config = dict(
    model='image classifier',
    dataset='retinal OCT scans (Kermany 2017)',
    train_examples=24607,
    image_size=32,
    crop_scale_min=0.7,
    horizontal_flip=True,
    color_jitter=0.1,
    targets=['finding'],
    num_classes=4,
    arch='coatnet',
    norm='rmsnorm',
    norm_position='pre',
    activation='gelu_tanh',
    mlp_ratio=2,
    head_dim=32,
    fused_qkv=False,
    qk_norm=False,
    layer_scale_init=0.01,
    parallel_block=False,
    inner_norm=False,
    drop_path=0.05,
    patch_size=[2, 2],
    depths=[4, 8, 4],
    widths=[80, 160, 320],
    mixing='cutmix',
    label_smoothing=0.1,
    loss='binary_cross_entropy',
    init='orthogonal',
    residual_init='none',
    optimizer='soap',
    beta2=0.95,
    lr=0.0013,
    beta1=0.95,
    shampoo_beta=0.95,
    eps=1e-08,
    precondition_frequency=20,
    max_precond_dim=1024,
    one_sided=True,
    adamw_lr_other_params=0.001,
    steps=4300,
    batch_size=128,
    epochs=22.4,
    lr_schedule='linear',
    final_lr_fraction=0,
    warmup_steps=210,
    weight_decay=0.2,
    adamw_weight_decay_other_params=0.05,
)
Rows from block 12 of a small image classifier, named by matrix and row number. Rows with one number belong to one neuron. Each number is 500 + 25 x the weight over its row's rms, rounded and kept within 0 to 999. All counts start at 0. Numbers have three digits each.
After each neuron's rows are labels from the 100 images, of 14976, where the neuron reaches its highest value: "strongest on" is what is common among them. Only what is clearly more common there than usual is listed. The data: retinal OCT scans (Kermany 2017). In brackets: how many of the 100.
# fc1: MLP up (model.blocks.12.mlp.fc1.weight, 640x320), inputs 184-229
# fc2: MLP down (model.blocks.12.mlp.fc2.weight, 320x640, transposed), outputs 184-229

fc1.375:491490520530533503495467492529502502526506525485457510485549511526503451521536502471471506516499453532523495527485504534509563501548515500
fc2.375:485508509525530492492581482520514491508517500500495487497475470443499509490496513508498485498504470510510488505474516467521523491508438528
strongest on: finding: diabetic macular edema (99)

fc1.90:540489524545518511487481478493520517487520480509490535518487475488499498514500475471501460511488496529542502521471528477479475538545467438
fc2.90:492515517538516505485511474508485512507519537496476490485510514526473507503501538486509509522508514515528493477511500457494505441473516526
strongest on: finding: drusen (63)

fc1.72:472491463448477490473509512528500456513503542526498504494496527520507520430452527525523496503534501486454505468519477501506500470492487530
fc2.72:555501476494542514491475489464519518500478458506503484458518505468487503484522491470511515438475457498517522508502467531447503515513494511
strongest on: finding: choroidal neovascularization (78)

fc1.512:522491465526512498486449499489530512511521505470456503490497471499493489519487485454510493519489511501476516511476468531507508500524470490
fc2.512:507527496472484533498490542505473540482476524462483512514466518485524498475489519537524526487505489504488507541510487504508511493454539526
strongest on: finding: drusen (27)

fc1.5:455474514526449503539553503479481465486515500499496493528535481510512520499447483420461493491489543490462516497450515508527510526543525505
fc2.5:542482466495508515527477522520510501501482570513509534508460474476489520494546481428463462505503480492486512510493493505478459517504479507
strongest on: finding: diabetic macular edema (31)

fc1.151:528491538482491542529499514505543499518503516528508536537478511508480508484477499502511503500539488482490498535520487487530453480480522502
fc2.151:510480479471504502480486497485470517521494488498475528478506506502439470516498462508537523523482507466475531499509514469495498497505505488
strongest on: finding: choroidal neovascularization (73)

fc1.389:509473489501525486489545512468499491475509449462480547489489475499483526474469489430494506505484516530494494488515480486482503500528549535
fc2.389:496490481488511488492511521516484482524534509488492492517504459498477516465469508485468520486543485464492491494494506464493482501495440504
strongest on: finding: choroidal neovascularization (66)

fc1.111:461511496500503499551560516477453494534497509462487484458482504490498502486468495495549473488520494469451489496513514509483467478484529508
fc2.111:499508513469479497459506532476533482471504495475537492493525514506510487504503490507515526460525533532479490516533491513494516560483450449
strongest on: finding: choroidal neovascularization (68)

fc1.479:494483533509510483507528512495524510554500506520445529522535460489508455533530463482477531529515512522513466562506499525491544535537471477
fc2.479:452507491538475519490536482523524523521479512537504507483517493489484462486491492457506471507462468465497528449485489506537463501561508548
strongest on: finding: diabetic macular edema (94)

fc1.485:554499463507523499516489489521511497502528470479506494488520553498515504525498475487542467476477498507487490486498511523500465480516507488
fc2.485:510506478486462481478506488493471476498499529517526497495482525501540502495470523516517506511496540478477498507531521505429505453446446488
strongest on: finding: drusen (31)

fc1.630:500482463466486489486517504487473480526492512489505479488501522510520520465477502528565482524520498488454523431514516448513464499438519512
fc2.630:496483479533489512524504451494565500456480475511537523522539462526538523505519466486492516512500457495511517535512482483431526537507499489
strongest on: finding: drusen (34)

fc1.154:470501491522474506478498484471498487477521489483506479510476516496517493530485515453505484455447553507507490545532517464452540498553498505
fc2.154:513473489471478503495516497496478533531509521504493479498504476462515537463487497458525483511495438478507462456522543521548491480481525466
strongest on: finding: diabetic macular edema (39)

fc1.343:517464514528506500491495490470499524511531483515495540505526501470490506518492472480499505512476516526549490540477484463501521536516491466
fc2.343:550516486496481488512502493541503487515491506493486513490503500527519481503518514488460462489497495451491495512502513529502519550493508521
strongest on: finding: diabetic macular edema (60)

fc1.586:502438535506501469512502506503503475505482505487459527493475491476470485510432499510470494509501498529489475550472531534494518523543532453
fc2.586:505511504494483485491526495489456499502514501493484513529485479495531485498540532515473512470466462476515494462458515495565419487519495517
strongest on: finding: drusen (35)

fc1.326:496465500477488487495503522505460502523534534515465428490507517460496491490488506507523532511505499494461503491474513493491504459489518503
fc2.326:491540509494464494497490510483502521502509468535534497496495508568491481495495445504542519528500514512504490545519453490473437550450482534
strongest on: finding: choroidal neovascularization (79)

fc1.493:516505534519517472532497502471544491487478497539473516518516456491491506549508486499478517514480505517485486515473519470476500518514497521
fc2.493:480506494469507528480539496488487512443488470505524508491475516509465499483475509498491502493479501545520528510515517471478481523487522506
strongest on: finding: choroidal neovascularization (83)

fc1.89:511491464472501476493510496505481481462485484477473441519490531539493503500462487528514495487487497494461487492509532499528484496496486520
fc2.89:504484528499514512461490536511545509515519472483500515520537519512545509511508530475499511483480525510525464523455478507443525498511558522
strongest on: finding: drusen (68)

fc1.538:497452497570513458475457500512511515499461475509461529481520451459509475515521483477461524522495484511513481510497502512507527524532469534
fc2.538:486548529477463545519537542507499506517450482480507517486458480506476486534514481458527519475517522525497521521458506541520508492518500514
strongest on: finding: diabetic macular edema (55)

fc1.219:502453546520490449548480503469533477526477485509477549516504482520474468541462513505437537528499504518520449512487477497487535487526520497
fc2.219:544552498461497470524522484503492494469495462519521562474490457514536498485535497511480500498515503491517465510467508507518445510512494540
strongest on: finding: diabetic macular edema (44)

fc1.63:502482476488479475502486469503469491523522511479479485489494516523490504520482494533508504515484492485456495505493525466497523489494515534
fc2.63:473471495457509494547498471458507523472512441501526539509510505541517482508530527511478503507515473498533479505496503505506529468498477509
strongest on: finding: drusen (55)

fc1.125:501472454483468469522513513511486477496460489472469475490474518528531526511458523525514490499520525481480514541500503529539503477506486501
fc2.125:530485526499491506498482519513520477574484509496525473493487540536493512493504503491529546463448517537503476504516520485487536483510501537
strongest on: finding: choroidal neovascularization (81)

fc1.64:500499515503495514516528580470473487485504537513530483547503525525500472518478499504511485485514535484493519476501504501489469473488522500
fc2.64:505506451490512506495484469509484501485497507499491468486539513506513477491481466514495503526539497476471489518516495472480481518554463503
strongest on: finding: choroidal neovascularization (99)

fc1.554:537443508479531463541496508518524492457536523494453485478506505506526547491468496504479507473499513504487500506485467508515490477489540542
fc2.554:500511527506498448500459487503472531544515460468531485481507485485542454479512525510486512485493488531489483499488507512485497476502435484
strongest on: finding: drusen (25)

fc1.98:460498534512501481495475516499507519493510511511467494552516483489508463509510492472463515510504506572515504541456478496489556556521488455
fc2.98:497494488519516494501547486474491504507509480523480489470502504460528485567537488515498503525494499471505485511480486482547509470475511494
strongest on: finding: diabetic macular edema (99)

fc1.303:520476517509494493504491492483480555474512503508465504493537452486516483501513477477480514527499520542461526522500461536489526513533501496
fc2.303:466512508480477531505508504500487494502502511470503516462498519515506496507517513495470482485522506497516513533505499459552528492475497489
strongest on: finding: diabetic macular edema (54)

fc1.603:527505521536510550525518603484516507491516473521518536490519514526532507526483479506497494521488516516449503503518508518494474506443520517
fc2.603:497490463519499493503497467468415513539491540471452498516467499503465530472510488509494458508484525495492492513495491527542523523528444552
strongest on: finding: choroidal neovascularization (99)

fc1.80:534476468473472497523542544519498471510532484486499483536501508488515493499457470490523497541472503494460471470499502500525460485503514500
fc2.80:489514518515508475502491525486494515512442525515518528500512514518484522525526489577516520546520475468474462484502512491446483516534450514
strongest on: finding: choroidal neovascularization (90)

fc1.79:507491523463472506541508559478527475510521459521463546493493487493514521515519506499474475508483534520514505483450496492493471552480520501
fc2.79:554506506494529489481479505496462517526525529507495527501507495504493493485479504496518485482482471519514480493511534473522511481499435513
strongest on: finding: choroidal neovascularization (100)

fc1.398:548520504499504552490475464494540504482495466501496464485507488464470486505507516511487494458474506496545501529488529466470482490558482493
fc2.398:494525473498466505513524476472429500476537534511485523513502491501454518472518509498499524512530514524496503508532526532505518510483531515
strongest on: finding: drusen (73)

fc1.395:485499460463495470537513494509469497524510536448479486497522528497497548516457502493530511496528483474428482485464492472494482471506485540
fc2.395:489519468557505466501523515506528530498515503521517486518522495508490501495460525489517520481503486514464453494497467489482518516482508530
strongest on: finding: diabetic macular edema (31)

fc1.546:462483467477466501473550502527480474503527517461462498491484548509523535481473487527513461482478518485490498474492539483552500446518561500
fc2.546:506517479495491532529458457494529473473508490518454478501516470492511484488477512548488468478470475462488468495521436508470498465479447530
strongest on: finding: drusen (31)

fc1.624:527497542501517492508465500491505549517518471487482527494510473506504512513471469459471469518494536541515472496448507482477492512505514531
fc2.624:511452557515488509504507499515481505512473497530525505475524510525475540506472540540525498495487467472519554470498517546548479435459429507
strongest on: finding: choroidal neovascularization (80)

fc1.523:511492546531492514499490486503514495547496504510490544506550476473492446526490487489491508485500504542485502536471469548452530555545458492
fc2.523:509482479444501543506547538512493502513491486475490505505511472491521505466530485486515551502516494501519502494476509524549476468534521485
strongest on: finding: drusen (39); finding: diabetic macular edema (34)

fc1.491:486435528479533464516506503494472480507515495490477505479445466490480500535491476464494453475496510488520523500502510485476501497583496508
fc2.491:500510483466502481511515472486482505488495498539484527553519513528508536548523499506521523461485498483477480495515489468482498529489507488
strongest on: finding: choroidal neovascularization (63)

fc1.109:552493504500446486527527551478501475511547518492480493550513529497476490464477488534481485455513519457449482495465508478466513494465547510
fc2.109:471540502466526490490502517537490476517445512496470503521474477514503519446556505475471495537515542523527493536509515499486498485513452525
strongest on: finding: choroidal neovascularization (98)

fc1.494:524528573521509478524488525456509504470530474504520521542492474488477535522490518457486517520490518507541517493498545518470480497543482470
fc2.494:528485462444509532491532480527471472528464518540489512499508513462499496486517494471512492526522485470465455490507499438485525516497529491
strongest on: finding: diabetic macular edema (38)

fc1.52:489483517519489462511513495511457481495510527484438497497470487470489498495502456456492496482545538489497488493483486514520538499497531481
fc2.52:521540534535477544517535495508517444511523466476484504464518488532494523514486508484483483515532539495482465522528510520514498514477489475
strongest on: finding: diabetic macular edema (34)

fc1.584:484511486524461447524538522510491460470517506491516554530447524516491497536493455471477488497505501490501461494494476492503480501526489485
fc2.584:531514533530493539496502513481534503515481482504516511466516490461495515512506503498535520572462511517510517468525504486517490527505483474
strongest on: finding: choroidal neovascularization (59)

fc1.150:459498440466460511486522509527486485547464504490473473484484501473484527499458486467504510503523478490476520456511545471501510501505535468
fc2.150:522511519478499465486515485534497475510462555525488489505491505462512520558531498455510490501507513483511449545490455501475474472519493510
strongest on: finding: diabetic macular edema (51)

fc1.547:521487557457510491496486518476503522510494483482493482515489532477500498507513492468515506513529563484495519529480519506487514530486502462
fc2.547:499490457433541514481516505534503515511515522493452534481493515501467521545525475489478547471469508482503498525534490507457514486527500533
strongest on: finding: diabetic macular edema (64)

fc1.97:442494510514503502512489524492488486510546501487477498512519515495493491526519448408512524463523521543499503525506532500507529512567507490
fc2.97:526558523463522512467551487447498501501532455518504516482498526513465498503522516535522522485499521514525502525501481512548493534530494516
strongest on: finding: diabetic macular edema (75)

fc1.20:536490475470491523486491499487525483496513495467534498530494517541498528498501539501520484511528508510488460494473558480528459505470499495
fc2.20:547469493500518495486483509541501497490527523515524507462504494499479492495497491512500501469522451481493506486449496482482547502489482485
strongest on: finding: diabetic macular edema (40)

fc1.428:520479472496504488537537464483488547493507464446511506513498528497509515519481525466511453438463507508496483485508475511471511491486480526
fc2.428:490480493518507537521455502490506515485477465541513511504495511510517493448505492474454508510484512506512441489478489513502544480480489466
strongest on: finding: diabetic macular edema (37)

fc1.486:483509457510499463501522527486486465510492476462515477526468517495505571459465511513541475481516511463468484484521530485485478465505554502
fc2.486:541512534543536508500484478486542554493466480508475475481536452503513468486499536520466478537519468474475471497518511508527551465495475469
strongest on: finding: choroidal neovascularization (79)

fc1.212:509487522532506493491473483490497532508502513521486521487526469496489475510529483450464513508524537534508526510452479482503527533537514467
fc2.212:496510492543451486504511514509501490527502529490491479499505511482482487506484499464489512475492488491511477541489506499514516491478454521
strongest on: finding: diabetic macular edema (65)

fc1.204:464451474464512497542469529495491466545522483486497527516501524495522520550487516483484517490494472508446475499520553539504525457465522546
fc2.204:455547523498510456489491510520536511519486530477496468523524470504475516501468485524473501460519514490513500478520518502480511463545457496
strongest on: finding: diabetic macular edema (36)

fc1.446:510528549510522477549493502532510490500462517494500508507506490461513517514511457515531515476455513513569483495498496507515507535497493486
fc2.446:477479512496480458518548523506493529538518491516495471512504502482473456491476514507507494515499451503497474536510478477479530531485501516
strongest on: finding: drusen (51)

fc1.548:502473500432489492503489513506461470497477521529497508542516539515501518507462494527473489515504516462443465530508490463492503512458542506
fc2.548:552515521483495481513516505461482515500523508500512500509535512497532535496505470536520514519515506524511515513489495466511467532513472487
strongest on: finding: choroidal neovascularization (85)

fc1.318:498509466512544507518507517467532510494495447505513489516485498511466493530492488504521503522508518479501482446487496508490469494509503505
fc2.318:487479518509483518471475571491496467509491501474522473512485510460513489494474503526500514462517512494494481511455494464444519478468522492
strongest on: finding: drusen (44)

fc1.126:512546469461493533475479489524489450511495490496536488508442535502481512504504496521527476500517475503484510494529502471513462461455497516
fc2.126:520516526531534482496504487495500508517491482452503511479528504516499523470511488494477517475513533481510450479524544471466588495546485478
strongest on: finding: diabetic macular edema (42)

fc1.464:504471527503473447511532489467471460498518480448474506544503493471504490549490539475484555507524498497477446557505507521520534534485510521
fc2.464:459527480503502526504475499502513509548539508521507494491462480501508472501476473504518523472503533507548533505504532522490483446472499489
strongest on: finding: diabetic macular edema (34)

fc1.458:498468513499487488525509541505515484505459504514514485479500527519541515535520466531495481496499523520470462521476493518540496479490529499
fc2.458:482483483459475512469495476542504542479472466501487551544510493521494513501478504528508524509466531452523540528496511478453508489494401535
strongest on: finding: choroidal neovascularization (92)

fc1.634:485481534541507486510488509514523514512505508498510506506504453496501485515499481466485517529509511501518518538487529496512527551544530459
fc2.634:522475508489533494460508526509500519512480482514506473482530490482517500566509478434523498502500488494512505529518490479516559467510449495
strongest on: finding: diabetic macular edema (75)

fc1.17:530513506522547534498487511558531480485564508526533489478490512510505536516491502519530499491483484462513483497516513504497447520465470523
fc2.17:469532500507496479480473483483496523514443472543515489532491470514517479491501471491486465477482474489541518467483541484516497517510509483
strongest on: finding: choroidal neovascularization (72)

fc1.357:501516472477508509512508519514488473526524499512494462512467506494502523493452547503479493497473500492505486499522541505551454438479524487
fc2.357:500504505514520522512505515501485468519466480511506562484512483428498512525501483522508465500530493519489538542526472485480517524467469509
strongest on: finding: diabetic macular edema (47)

fc1.247:439500452481485470505495526490505457509486540485473475468474526548476526475479495505525533519561469472486487499503522519543489456476521541
fc2.247:500493478516468490506492470510515535481482456518476559544481497500504465523485497508531459468492509513514520498539491484451540474492453506
strongest on: finding: diabetic macular edema (52)

fc1.217:477472517505502483489502523507491513471536515527487500498471516516460500483547491498494506490516475501489455501495491467520484500452512448
fc2.217:499494468481472456506473504481479485528475462509564502479512481487450491490493498441446517501509535475506485494476502503504470481458458508
strongest on: finding: choroidal neovascularization (86)

fc1.529:498554498477511492514510506547500503480505489526538457499470525492465523476469547525542514502470484479477507444519482472506458455470442494
fc2.529:500476530500531494465493514532525513510548534494506534494475521523501462487505465536493512493529492462518527537506516497510469523478496476
strongest on: finding: choroidal neovascularization (63)

fc1.198:475479466498512507487536526518482465515491491468496450493467521522516505500454487499536480499511512490482504488517531515525469464462522508
fc2.198:498503505479504506502500504453519486513484486528494523533478512468526483495455491418504484460510534481483524504496491511480512502502440504
strongest on: finding: diabetic macular edema (45)

fc1.406:472455492517494505475494498495492497515481480492482523452501467503469489494519476453488493492494510544518497533478498463500523530549491487
fc2.406:482500479487495516525557513502484492559477465478506492564502462505488497530538500527512481538528513475525469538462515503567475464499492470
strongest on: finding: diabetic macular edema (66)

fc1.413:543489485507506515458486469498576529483492445505536508501483505494506484522500455484488489528473515503547483497484478484496487535519485481
fc2.413:487540525486488493470481496497445462484537508515503493460494462495474542460504494489458486462505479506535492460492519496478509499495510517
strongest on: finding: drusen (66)

fc1.616:475477496482520481488513512527486440557529507453539500523512505545496513527476447468497464546481505508501499475489480502501465506491529487
fc2.616:477476513493503507537528479502509497541472504495507507535487493498486499499511496508533519465535462517484481535472501506510531500523485491
strongest on: finding: drusen (48)

fc1.229:500501525498502479487510541550473472542526507486509489482479538525521494479488494550503496483508479471476525507539513489518452452479504512
fc2.229:495530505474494487525519521512472506503496458520466499525484515484532494499464491477534521484504519523477500478503462489480515515555474504
strongest on: finding: choroidal neovascularization (86)

fc1.625:558543504532501509531493479503511517462531535493498519505501471503527469503518502479496489477473496486545491541479526478487480537529500505
fc2.625:499500489536492463502444494525504485482477511522499496521470463510495517493518493499500509517511482494510491472507510510502490482490494474
strongest on: finding: drusen (55)

fc1.336:528494487506482473503473539450479520505573477493500464528479505469486474521496495518486487494464532491445460512443525507524531545501536521
fc2.336:477553498512488494472458489513469479520494516486483535512471544492502522523500496479499497475458486520493508509533544505534448518518405502
strongest on: finding: choroidal neovascularization (76)

fc1.426:513537477467475527464546503525508473468527474493530473511499522537465479470490539488544451492488501461499465477481512468504480475484471491
fc2.426:501509487510552495476519517534449491483512518531533491488502502485515512506515485467492486559474511513490468486528532510459511503499472533
strongest on: finding: drusen (30)

fc1.483:529475481540490488518485504472432548543480491517482499499522481451496526514499464519447490474500503528564525476515504468541486518518471515
fc2.483:507540459497482507514501513500553485520503493502510501497470530494508489546497488517498483499505514517530487508526497521456521530465513494
strongest on: finding: diabetic macular edema (56)

fc1.579:498536457517506499475490496528485481465521553490488465453489497486492460512502512485505484480485491535516506517516515533491504482507509486
fc2.579:476496501511500541456517529489496524557510531530500507523509516456527487472495490510488504519505478496531508479530475505533520495460477506
strongest on: finding: drusen (37)

fc1.567:517530469473489488509508529527480501515512536448500459491473602515493481493471523546512480466522505483467494479487507516494453481495536524
fc2.567:501458517501513483523529559499514495501490493469491518505496491478524481509481508514502485541511541546515493492530490496520543504480438480
strongest on: finding: drusen (25)

fc1.423:490451490506493492503489502484468470500513513474463510489504489500514508483457526474527499487549482522466508470498485493465515474496552517
fc2.423:515545525467485488513494510498511538507510505486525508466486543469495520482555521531497485508483431481472498497520466479510514454507476488
strongest on: finding: diabetic macular edema (33); finding: drusen (29)

fc1.21:525453472462434467503497500504512502511507476513496497514499492545496509496452484552477497538504501508465509496520501490491501487508547517
fc2.21:471475497466488518526507556464465488494482453471506496482526487538550482482519498506548490524531476483500491510502475508498478525522486451
strongest on: finding: choroidal neovascularization (60)

fc1.415:473480499551531504496468517471501516536467507482487531486524462473473479514475468465442508500492537534544482498476541498529534515549508469
fc2.415:502511521545461470532539507473516482504497488502491489511536537523510515522477508533462514494490491483523496477530454521490498499506490496
strongest on: finding: diabetic macular edema (61)

fc1.15:554493565505496482485487470509526490498529519520556540488523486485489461499475476503459533510488525492457483516479477483467485551526501491
fc2.15:546539453511494482505482516511517518491457517509486476539497506523480437499516522490498510507481475486469512448492502482536447485468543490
strongest on: finding: drusen (58)

fc1.497:467504509541523499529485524537520446504500511524468523513478526491485503470475506510515536498543465505489505537515498472505508502504479500
fc2.497:500503511472509559493482498516483490470502477464526516494498502496497502526470487479507461458497525464494512507496479517461499519506490474
strongest on: finding: choroidal neovascularization (61)

fc1.260:483477504483495503463491487530489491522499523444462506495523512508539460501517477506463553513514477512477511507493491534479571503483481510
fc2.260:487506504524472492488560505467506505485524512473504475493476494471480482490476474471471491472512504517514514483521488508590490480514504489
strongest on: finding: diabetic macular edema (93)

fc1.281:502456544472481480465508476490456551515460510518465471451506503525488471502581521501552482504544502491550480538505491492465521502481476514
fc2.281:493560470476487506521554500470491496480501479515504535520534480507493505509491488555500534501494489517485502514530530501510523519524516505
strongest on: finding: diabetic macular edema (94)

fc1.533:507478473486504478487502467473483512479529489433509497533519508496498506479505493460520471479539506481490529507492520484500528479506487506
fc2.533:483465515506505478527486527521473492541516447539517502494484517516528497558496512455508477492487511467507486533513459503522499523556511503
strongest on: finding: diabetic macular edema (53)

fc1.448:490500526520546510484500495540543501519507484528481517507519493474484470515504530489499503480523484504524526506498518535492535495527520521
fc2.448:486514482528530504514560525510484527543483476498489478492516459475557495461473497513481499478511468513503520473504497507531503461492427468
strongest on: finding: diabetic macular edema (93)

fc1.331:482503501520453501473491520521521466507508514473479505526508497502515455476480471442475575499560500509492488509531489535503521438565511521
fc2.331:489466453443487473530562432492517521487506474450475486517503453448454503537526467541530526533472489510477513497465524490500487529533493492
strongest on: finding: diabetic macular edema (49)

fc1.168:531479523469513483450503479543471501478495480476475531525484475474529463509527451524477487512511520486483485527498477498512517514523506557
fc2.168:519483486415458507478488518518493506539509523431508517494507503517528493499498516509494494486489486496537499497516515517476477464482454489
strongest on: finding: drusen (40)

fc1.399:483494510528506512473534543508523487516527496487475508502510489482458491503546522498501524473511494503503489501517489514509455530488491463
fc2.399:504558477494508471446492498467488535471478512529516487488489504444511491524470487504525487503486536545494544499531545482496540501496447533
strongest on: finding: diabetic macular edema (44)

fc1.46:501503467543493489489478476539491494507485483505463488472513520488499483513527526481502480482482473508509517483498527504535517489516484485
fc2.46:520468549529481495485576502501510485498516522530519522554489509521526469513469492512509520451521487503453498462526488504508501457489491486
strongest on: finding: diabetic macular edema (90)

fc1.118:536507518496502512483500479540454486465496467518504521524521488447539504525483493487506455497487541532477487524484490474454490520521549466
fc2.118:453465516452534504519489504498509504484510521520507530470466461512546469451525507470480526495507479499522470483503507504568464506498459473
strongest on: finding: drusen (32)

fc1.36:540492504508486511539524512459507479461512495451524519529476511491470531494504521474548473500500497505504491519471501462500456508499520515
fc2.36:482476466505483479515480481496471491490485470519502490496521452557458497496515503492480466508525504492483480494512532521508528478474466510
strongest on: finding: choroidal neovascularization (83)

fc1.123:511483492509476482472467511491473525498481500530487493497490496519501537507505519520496488538518465504494468529491458499470489487509475504
fc2.123:462524523500518529480551487493474494498482496481476532481534523516519517526482446500490526475528500527483462516483531469463532488458507500
strongest on: finding: diabetic macular edema (72)

fc1.101:470567510468524527520492514554509476501497497515471474524475548521525518483486507540537501512530490458460522473520502535519492469487507511
fc2.101:505466492504538468517500505463490470504512458514495525469524505492496498479496482482526474477492495466467525495500521482481480504517490464
strongest on: finding: drusen (34)

fc1.268:483520466521511531505520503527522528475488448502514470512443535470468511488496529509520484465514487465475509512497508523500521499501551474
fc2.268:453493483502479475514455501523471505491512519489505500513499458479515528471492504479472524472451514529467482489487524455539471528448433474
strongest on: finding: choroidal neovascularization (72)

fc1.92:470508495549487519522543515498509463516482438558490491512555489524533487525484474505477453498507523521527500503512479496533490555509512490
fc2.92:473468526498509492508464508524490517523447498519495531513510496466505483486515473494471544523522536503494542544502489496519473470485470480
strongest on: finding: drusen (28)

fc1.325:521510518500470497483475456551478493534453538468441522517520477457488463514476491477558544514510443503466462575484473521493561531540456503
fc2.325:503493470523504501489517467497497502516474502495488499463508478496478552493511537521492500504510496528463498557459543506530464435541541461
strongest on: finding: diabetic macular edema (35)

fc1.587:476494484477522478501506539516468485504475494483498441507467550471557538485469524495529474498522489501425490492527560531515473430509506475
fc2.587:482532462517479492463479493472573512521525503447575549559517515475445488515529463507520486476487535486487521531509443495476524489518456468
strongest on: finding: choroidal neovascularization (68)

fc1.345:485479538469451481475510533536475504568485471506468546521506519497473512506489449511498504556499479498514437508518507522452516486557534486
fc2.345:469466501498511494517511501527486496470488483520515458470512475466509541486512518496539471459488514491518530510480464478508469559513516518
strongest on: finding: diabetic macular edema (51)

fc1.28:514493510467503482479517472528471495530499504502502489490491512491526497447490567453524526478515499521503474546492507511475504526528455462
fc2.28:525483513493503497516518534521562492532444521541507536520508493466475457468529498511503480483511524518530533496495521503559485483489532524
strongest on: finding: diabetic macular edema (30)